{"crop_scale_min": 1, "encoder_activation": "gelu", "encoder_qk_norm": false, "norm_pix_loss": false, "residual_init": "none", "optimizer": "soap", "lr": 0.0019, "beta1": 0.95, "eps": 1e-08, "precondition_frequency": 32, "cautious_weight_decay": true, "steps": 9100, "final_lr_fraction": 0, "warmup_steps": 910, "adamw_weight_decay_other_params": 0.01}
Rows from block 4 of the encoder of a small masked image model, named by matrix and row number. Rows with one number belong to one neuron. Each number is 128 + 32 x the weight over its row's rms, rounded and kept within 0 to 255. All counts start at 0. Numbers have three digits each. After the name is the row's rms in percent of the matrix's.
After each neuron's rows are labels from the 100 images, of 14976, where the neuron reaches its highest value: "strongest on" is what is common among them. Only what is clearly more common there than usual is listed. The data: microscope photos of single blood and bone marrow cells. In brackets: how many of the 100.
# fc1: MLP up (encoder.blocks.4.mlp.fc1.weight, 768x192), inputs 64-127
# fc2: MLP down (encoder.blocks.4.mlp.fc2.weight, 192x768, transposed), outputs 64-127

fc1.370 094:119143126115153093087158103112146146076121148143152159079153150120121092083192101133134060114155095126161196160108135118105149110111150129138064130184153155157120118119082147162216115133134117
fc2.370 091:137124123107112146108150119111135100173123069117111105140118106100120091164111124114140145132142123116116129135118103141144134116124123152127094119118137126117142081141191142088084138119178150
strongest on: cell type: promyelocyte (27)

fc1.178 106:144086173124091149153072199073087135142089077131110082075154106133119091154103100117113130170147123123138116134102120143134119137131161139106082165141163154191166106106155103139103068167158118
fc2.178 104:088142074152148096106162115134152122147164214143151140126098154128106155113117156135116124142125124130080120139166170115113115118103138154109106102134113051123139171110132116117148122110094127
strongest on: cell type: promyelocyte (33)

fc1.239 093:110116127143132173123101133132111147064142128150146169099108151130100112135135103138087147116165121094135149106064109113123106143118161111103091149165138122161155137150110141080128167168148126
fc2.239 101:125123120101113085115144137132144122175129103157097084128126098152165141113131123114155082150114133114127116119155153185115104086086118162104124115093181125113119128096148102107139078101122113
strongest on: cell type: promyelocyte (48)

fc1.364 077:164152136083140166114201116106142140129117135152140111116151110116132104136146058151072096189146105111146135107124083189125104096077115127080111154135134086146111100102142118073149139176166072
fc2.364 106:104115130160101092148107116128142145130156132120123162130135143123125132108128121137135158139116124128126137114135165101097113133133140165107122130115150111130153150150120132113121125138111157
strongest on: cell type: promyelocyte (31)

fc1.15 079:121101159166127136134111171162133133140107156158104121103172152123138172125116162139142106109104123142155160081159173131142109111121141132155166117159108141127121112128153122213148106106145171
fc2.15 076:113115066062142141104106076095086105117083134105093139190061131144086184130131166136166093119128124109125101139095075117156116136139110111125094134072116106098142109145137150124118155158108120
strongest on: smear: peripheral blood (100)

fc1.250 111:096107153133133112080128095073065158153076092112098135089182109122136122202111120080132146158052151107148078122086113103123138139145148137141129139170143138187115086117113083158123070129145129
fc2.250 117:125138094131127129138136125161122117135157137147121140159097113121099140102106118134139101127145116121096110109135146131124103115103131145114125128156137117117103139124138155127135136124125153
strongest on: cell type: promyelocyte (28)

fc1.704 161:059135095067148170162107112144170084150108141126157044106125126100117126157110139105120069134164111119149073149074147056152097129109125226123155093147193147102112117155174150096158089110149158
fc2.704 112:175107123091057132132132112098148122134103138135148117141095111145122165058106080160092173138111168107118177172090134143076114144119112155118136141133096090091175111082102116134138214134038121
strongest on: smear: peripheral blood (97)

fc1.125 105:137131112134102101156146069108102111122158145085128140165097108140102093133109162124092176118123174124112110151125072105117130156143076059130120139153106130074144113094179094187122105103092029
fc2.125 106:101120121152133145094105149164105137149141146132136122133058161111136146141089147118176124123161129099136126133150192125109112098153175174127152102104154151163072155138076163134106155161203187
strongest on: cell type: segmented neutrophil (53)

fc1.195 103:132151093179110128154156056144146142085183117156121133167005082126135133090119200154119147113134164139141148139159113146114151125147126105158133096158114122121086138168139097181094128108072030
fc2.195 111:115122135108134142125096157088115138128087104137127141131135146166137115151105134145141120148138123137134143114122132122122145134130145155113149124115109122127115103138107145115160149139187142
strongest on: smear: peripheral blood (36)

fc1.232 090:108101168133113140201179123122121122101133130159153104150095171129102145108104137155093095097147128143255133143116159167152164127106114113088109119131131128105118103134187147144133151139114102
fc2.232 089:177165097142091163065085128152146142131143117127115157124091115114126106159162110135147127152122146130056188099148112112094136136161134133155130131119106144166127144122086109110140129122129187
strongest on: cell type: promyelocyte (31)

fc1.719 125:115121126166135114145063103108114172101155071173097137084124134115118135181127147060132168096128133142130096111120091147159134139123156098116170165177159197165116095192125196098156116146110134
fc2.719 113:147151079153128096126118137146125144148144165122128133174097087154139126126083122111164116101111101110111128142118166139078125110098110161103128104117114128128104160129118101155164128147112143
strongest on: cell type: promyelocyte (43)

fc1.237 082:137123086158154132143093056133141159121096142103156143057230106197110128157140147138094157122146129159115101095148104125150076113109141139088161128137155130104131195087183114141115072147114192
fc2.237 092:131155169105124158116156164118120140155132144109066101134003164096143146137098122134174094142118126126102126172141163153111150145145124131173127061112122146157125068111089150135155180135133105
strongest on: smear: peripheral blood (98)

fc1.480 099:062137086110124229085121125129118180168077141153120158102164117108149159128095122136139136161169117235121186145138135167144139094124070103131140128161149123141111094151169114144094118123140106
fc2.480 122:145136138155134116128110131102129117117169138140126133141110103128145123121131109137110132125098135104131091109147122116112082161117143150127113132106095113135128119131118095119124140132112130
strongest on: smear: peripheral blood (38)