python train.py --model="masked image model" --dataset="microscope photos of single blood and bone marrow cells" --train_examples=48542 --image_size=32 --crop_scale_min=1 --horizontal_flip=true --color_jitter=0.2 --method="mae" --mask_ratio=0.75 --loss="mse" --encoder_arch="vit" --encoder_norm="rmsnorm" --encoder_norm_position="pre" --encoder_activation="gelu" --encoder_mlp_ratio=4 --encoder_head_dim=16 --encoder_fused_qkv=true --encoder_bias="all" --encoder_qk_norm=false --encoder_layer_scale_init=1.0 --encoder_parallel_block=false --encoder_inner_norm=false --encoder_drop_path=0.15 --encoder_patch_size=[2, 2] --encoder_layers=6 --encoder_width=192 --encoder_positions="rope" --decoder_width=192 --norm_pix_loss=false --decoder_layers=4 --init="orthogonal" --residual_init="none" --optimizer="soap" --beta2=0.95 --learning_rate=0.0019 --beta1=0.95 --shampoo_beta=0.95 --eps=1e-08 --precondition_frequency=32 --max_precond_dim=1536 --one_sided=true --adamw_lr_other_params=0.0012 --cautious_weight_decay=true --ema_decay=0.999 --max_steps=9100 --batch_size=64 --epochs=12.0 --lr_schedule="linear" --final_lr_fraction=0 --warmup_steps=910 --weight_decay=0.2 --adamw_weight_decay_other_params=0.01
Rows from block 4 of the encoder of a small masked image model, named by matrix and row number. Rows with one number belong to one neuron. Each number is 500 + 25 x the weight over its row's rms, rounded and kept within 0 to 999. All counts start at 0. Numbers have three digits each.
Before each neuron's rows are labels from the 100 images, of 14976, where the neuron reaches its highest value: "strongest on" is what is common among them. Only what is clearly more common there than usual is listed. The data: microscope photos of single blood and bone marrow cells. In brackets: how many of the 100.
# fc1: MLP up (encoder.blocks.4.mlp.fc1.weight, 768x192), inputs 128-191
# fc2: MLP down (encoder.blocks.4.mlp.fc2.weight, 192x768, transposed), outputs 128-191

strongest on: cell type: erythroblast (43)
fc1.726:490512484490486499497468476496519509519523550491506484451443494445525553470512526483475457503514505496519539501497503488477504521498502529480483523514502502500493459477505507561509490474499464
fc2.726:518486508517491495500519523493515506496506490526471501518503521499506481507492604477538492510478509501495485499488492498477479488519488518511497503520506513502509499510493501496513498504512499

strongest on: cell type: lymphocyte (37)
fc1.438:495521494518492508507512481498484489489463505491483493483492468507493500495526498509450514508514479505442510553487477460470442506532503485513538521517512508451494525482538474443469482474450439
fc2.438:518507519487483506484508518509515483522511490518515482476500555463528510504455417504552476505492537513545497463483504539533498496459498531521501451477519524523486503513480522550520507489487522

strongest on: cell type: artefact (25)
fc1.260:466513512524490506514529455508491485517445520467497533494505528537499453539532526500464524464497476531504487501504441520543457477562442516457521492531498513463479467519546508481505511487515522
fc2.260:525484522487494471485452534509536505491517509561481515482488564487500519494485424469525459530527535472495493498480529444503489506477549514519459489515497497511521537467474502493461498500490460

strongest on: cell type: eosinophil (54); smear: peripheral blood (41)
fc1.761:531516484494484468493534528524481484488530521501511497481507429489501550461469463522522511538497510498493470524531507510497482473526535505544519481511496541445456515488523482463497482501474487
fc2.761:513514534492524511520491491465510538503488494501539492487518527535475454518515622484484501481522490475515513485503497489465523498484490512490489519538520484496483495518481525505474505499469502

strongest on: cell type: segmented neutrophil (54)
fc1.408:542493508506553470505481485514467515520498521503488461470480486518522547528469521491512510543498538506497483532445512543492550553509494511531492544497470460480518513521500492464512557518471486
fc2.408:514502500501505485515515506506510495523502503526499472507482519513505488493488630494519489496507493513500517517499503504528489491531479534528518489511509485478486488487508489505487502487483515

strongest on: cell type: lymphocyte (48)
fc1.357:500503482511505501464467493522505516507488508489492505443477588468522565508529534477479463495485496515533507498497452487471533524479479547466509518533508505479490442503527564528531504474545461
fc2.357:510504510496499496502508514482500498491490495519486501521497483497495484502485586499537492510500526492507481493501506489517472478517495488517461513492504518511492511492505463501498492491498514

strongest on: cell type: segmented neutrophil (52); smear: peripheral blood (39)
fc1.27:511487513499474522509521514476486469512479485503490494546520492519500469518485467498505519541510482514487473513497499513493439493514507487522502534473464518544492522501530482455461508512453509
fc2.27:485523481518506493497504476551523552490557515536502500447498509469488505538498485507493415489509493487509505488487488472477469515516517504486538487514509504475507546478485500525519503495508499

strongest on: cell type: eosinophil (25)
fc1.326:524511490514509458489510521524495494503533496503532497538489488467492527511495493487535455561534504502533505497471504471491527510538491484502490528468548518548493516530502536500520533511547485
fc2.326:504504505511474527512502496492491503502496515502495504474547507493472488514506593514505509484499515519497471500531515537471462492468512479489482478498465524460506502481523463491473488501462516

strongest on: cell type: promyelocyte (55)
fc1.390:533494499557499476482462483503502520530504535514476451498505478518513534525490529521528517496488533468501505522483528503543528521515518522539505547503484453459489444543487455477497503526459508
fc2.390:509510486485546479476504516486468501512491488506472440527493468522501489468453600504520529474521541498512531536462505514562486501509504541508500502500491460464513494494516507474479468477501520

strongest on: cell type: blast (28)
fc1.188:524505495472491511506503493529485478477456500515503492461462523484519571479475573516494482509549524497532500504547486493489480531490511514495497499507505530502510517499536526493505535439499435
fc2.188:489496498526495495497518507503507492511500500509498525528480493522495466509498586477515488491473498514510488488477497507483511491515507497510497481505500489494481501486485488505514468511503520

strongest on: cell type: promyelocyte (34)
fc1.573:506505470527510524498499516482519501494508494509480533488458516493495502501504523534489500511534516479508463460530502478529460493488443500511503510485497495509485499538498481534523484559470488
fc2.573:487540487480513498508520536512475497500527488547482486512506496525508465470509572494511499500497494527473506485521485513553499488474495532490492515509524487531490496495524507490515491524480497

strongest on: cell type: segmented neutrophil (48); smear: peripheral blood (37)
fc1.58:528521468524512515502464488496498510478429508492487496490455553492482509474512549475502480478527516575514488493495489501490504526530457520486524528537537515488499511500500498508540506477512457
fc2.58:506505461476499479480506475505533485492504487536497508487512440500527504509491461491532473502477501493510478528503487472485472482472497499521456457483503468499530478469507517509495526478506506

strongest on: cell type: lymphocyte (42)
fc1.367:525477503469499508508509455501501539521513544477524491486463566497530549511469488473494454511495514497487512490459462455489450535465485494508507524530501516509498475484492499553542528488492474
fc2.367:507505500474492479493505523511492488480489481503493501495506497500492492495514633492505496499499497481503488492504510513502482497515511501500476496494504496495510513510520496486495504504474499

strongest on: cell type: promyelocyte (33)
fc1.178:545481507499484494473498493484503468511444551481545471448436503502477486484489550506493541481510489463531481499530535511531524498444489495498506533524524471531502519500525538536479504527501491
fc2.178:509526516495528474510525506470510496487533488519476523520496479505496484486498594500497499481507507520493500515495490485482485483537535511493482478503471504479488491534495480486491508485496512

strongest on: cell type: artefact (29)
fc1.478:528469477484459544458490478476486457488504547520517493462473530501505494498520564513533507484511488475541498475508535494496538514503502503479466563513505506553533498520524477517492507484498522
fc2.478:491517490524522464513505524506521516492486500481497498528508462505447488499472565493489485497487482516473496487482470487518487480517475500506521491493487504461467472500496518476521510508500495

strongest on: smear: peripheral blood (95); cell type: eosinophil (54)
fc1.304:540474466505513488461465499526481492467518525492525495481486540481465500494536485490493483488513490489551505487547480503504508482470478515464487498509533507513497463468519494561513553529561490
fc2.304:488508511485497495511508519492506517497518491493488514517498479516501473513475619480514504511480509526499479501479487492502520490522516502494503505492478503499491510515504514487507476490493500

strongest on: cell type: artefact (26)
fc1.179:515489540456478484489513483507506469458510529506522488485498571495494516466502510491500504511534481501523473477529499458530471553462508477480504503453487522545510513527515473539472483515483546
fc2.179:476498482513505499516516518486476513512513496495494518515500466526497476526516638496501492501479506481500504494477492497505509498512499497493504489522493500491493504465488515484510510500480480

strongest on: cell type: eosinophil (77); smear: peripheral blood (47)
fc1.441:514491499497502496490522530488477496498524538537516494440498462489502502506476512516494523509482498498495501521545505520482502507518518513529560505528470531508474494477527449495462534534452481
fc2.441:511495489505493491519501478516511515509492481490466485516517489512487487501514594477506482490506507486522504474493495488515496499499512478477484503490518493482494494493501523496526482490504492

strongest on: cell type: segmented neutrophil (59)
fc1.145:492502542466515500485534545493468485472493499491531460507533456539497528474484471510512545514480480527513500510525499499479522528482503516496509503504476484521519491460483505525496570504462491
fc2.145:501481481494486499515515488515507504506530495508472518528486481501500475529511620484503491502514490481498507485478503491516503484507515484487509515492498510484494521503505502498521468502517508

strongest on: smear: peripheral blood (95)
fc1.490:477514475490482536511506515487516452509498497487492504486552483478545528460479513504493472503514509489489470514477524525454537478512490525518494535540488485550540496511499499581524522521507556
fc2.490:511480500522495489500502495495498499512511515511479487500485507476505503515509625494517498509493511500498520493509501483498503467499484509513488504478493493517472478477500502508508494504499500

strongest on: cell type: erythroblast (42)
fc1.487:506482472513465537501474486520467461499485516489539518453475538470507538470500546491483479497520498515523505487509500477459485543487495477490496487504529501504489459505513537532515536509496477
fc2.487:503489514499504492491520521482527508489523490528477501526495502518496463511499595479529489514488509505509482497499491495493493476506505527495500491495501524498510511489492482490505483491524504

strongest on: cell type: blast (27)
fc1.358:503529503463469519501446483489498486489533528442482522418470519501479485493503529464462472514499458544501535527476446487477506517532492514444469500544489471489516475482506585539540521460549509
fc2.358:497476493510526474501515536497527490494486478541497479496464513487511476506532574495546488478515508510502495480529517497487450459493487514500498484496528501504499499513493490503496530493471509

strongest on: smear: peripheral blood (79)
fc1.161:487488506464484491515501503488457481475558528534504481475550470476500474479487486510486504510507523541511520485499488530478511480531492499502497479501497473523495483488470501533526533532511509
fc2.161:513496504513494524509508509512512498505508487510495484534495504530506501523491639491505485481501474489497501492487488477508516493478500495505512535487501507502507504491501492503499489491496514

strongest on: cell type: promyelocyte (48)
fc1.63:547495545527490461511468472434491466491484543512557481458486464490512514465495521506458518488474536481489501489516543510537472494450525486528509486512501526496492515489489493528483493492466513
fc2.63:504515472533505522500526485478482494506528503489475531511514491503483486479484621492501489486509506472504509525488487480509524497527515510443517524455485529490493482501529516488497498508512507

strongest on: cell type: blast (25)
fc1.716:505499462473507545472466486521475492452476484516462494481495507508509499497524554473437507537522489536523508494488536482527548536517517505488494496417533483535514494500453571489519481496501465
fc2.716:499513481517493515497505511491489493519490530477505478520519480498527504526479419519552484443461554484505496485499490491493451480454432491520531490524488519470484519523520501524500529513512494

strongest on: cell type: eosinophil (27)
fc1.406:546494505497487461522493504510498511505516528492506449500470533483494547469503537502504477513539500492509520506494499477469477511533513467490504507528539550513464508506530490522522493462476455
fc2.406:496499487517505526492518514490480486510482488501484512510518480505501476500502596490517491509451495498496473518505495519523505501485509503483505511473483484490519519475523491479501504500529492

strongest on: cell type: eosinophil (46)
fc1.361:549507470508493465503458533521490495502510538509503483491467458484496538474484512520511484483508523454537504542523497531475546493481518508522460511525526518488519509496506477547505502479481478
fc2.361:495489502493514533485548498468470526500524473479505491518546501506474491480505579512505528528481488510520493486508502495522465522529482481463538478479504485498481485503532522460500443506510500

strongest on: cell type: promyelocyte (43)
fc1.719:554483484530518450489500480539491486497466542516469460504489487504543523527447531512529504498486533486499490501479529487532540515496498520551502554514486452469553452517507456493518542497482516
fc2.719:491507501508506457481511525505502505526498481504488482522493512507490497472501629505515476479508502488485514511477502531511486483506504525501503501487515477463473507498513508471486467503511512

strongest on: cell type: erythroblast (35)
fc1.19:509511446512487515491438481506511508491451522497504497470473549476494574492508530493464462489498514532527496487515490487467495518486458543478491504529527537500503467483496526521524537457549428
fc2.19:513498510496500492511507510505509496488505501526492508514490471510494460494492580485532499507502504511514488494487498496510493492495514496504491498503497487494490504502518492494497494505510513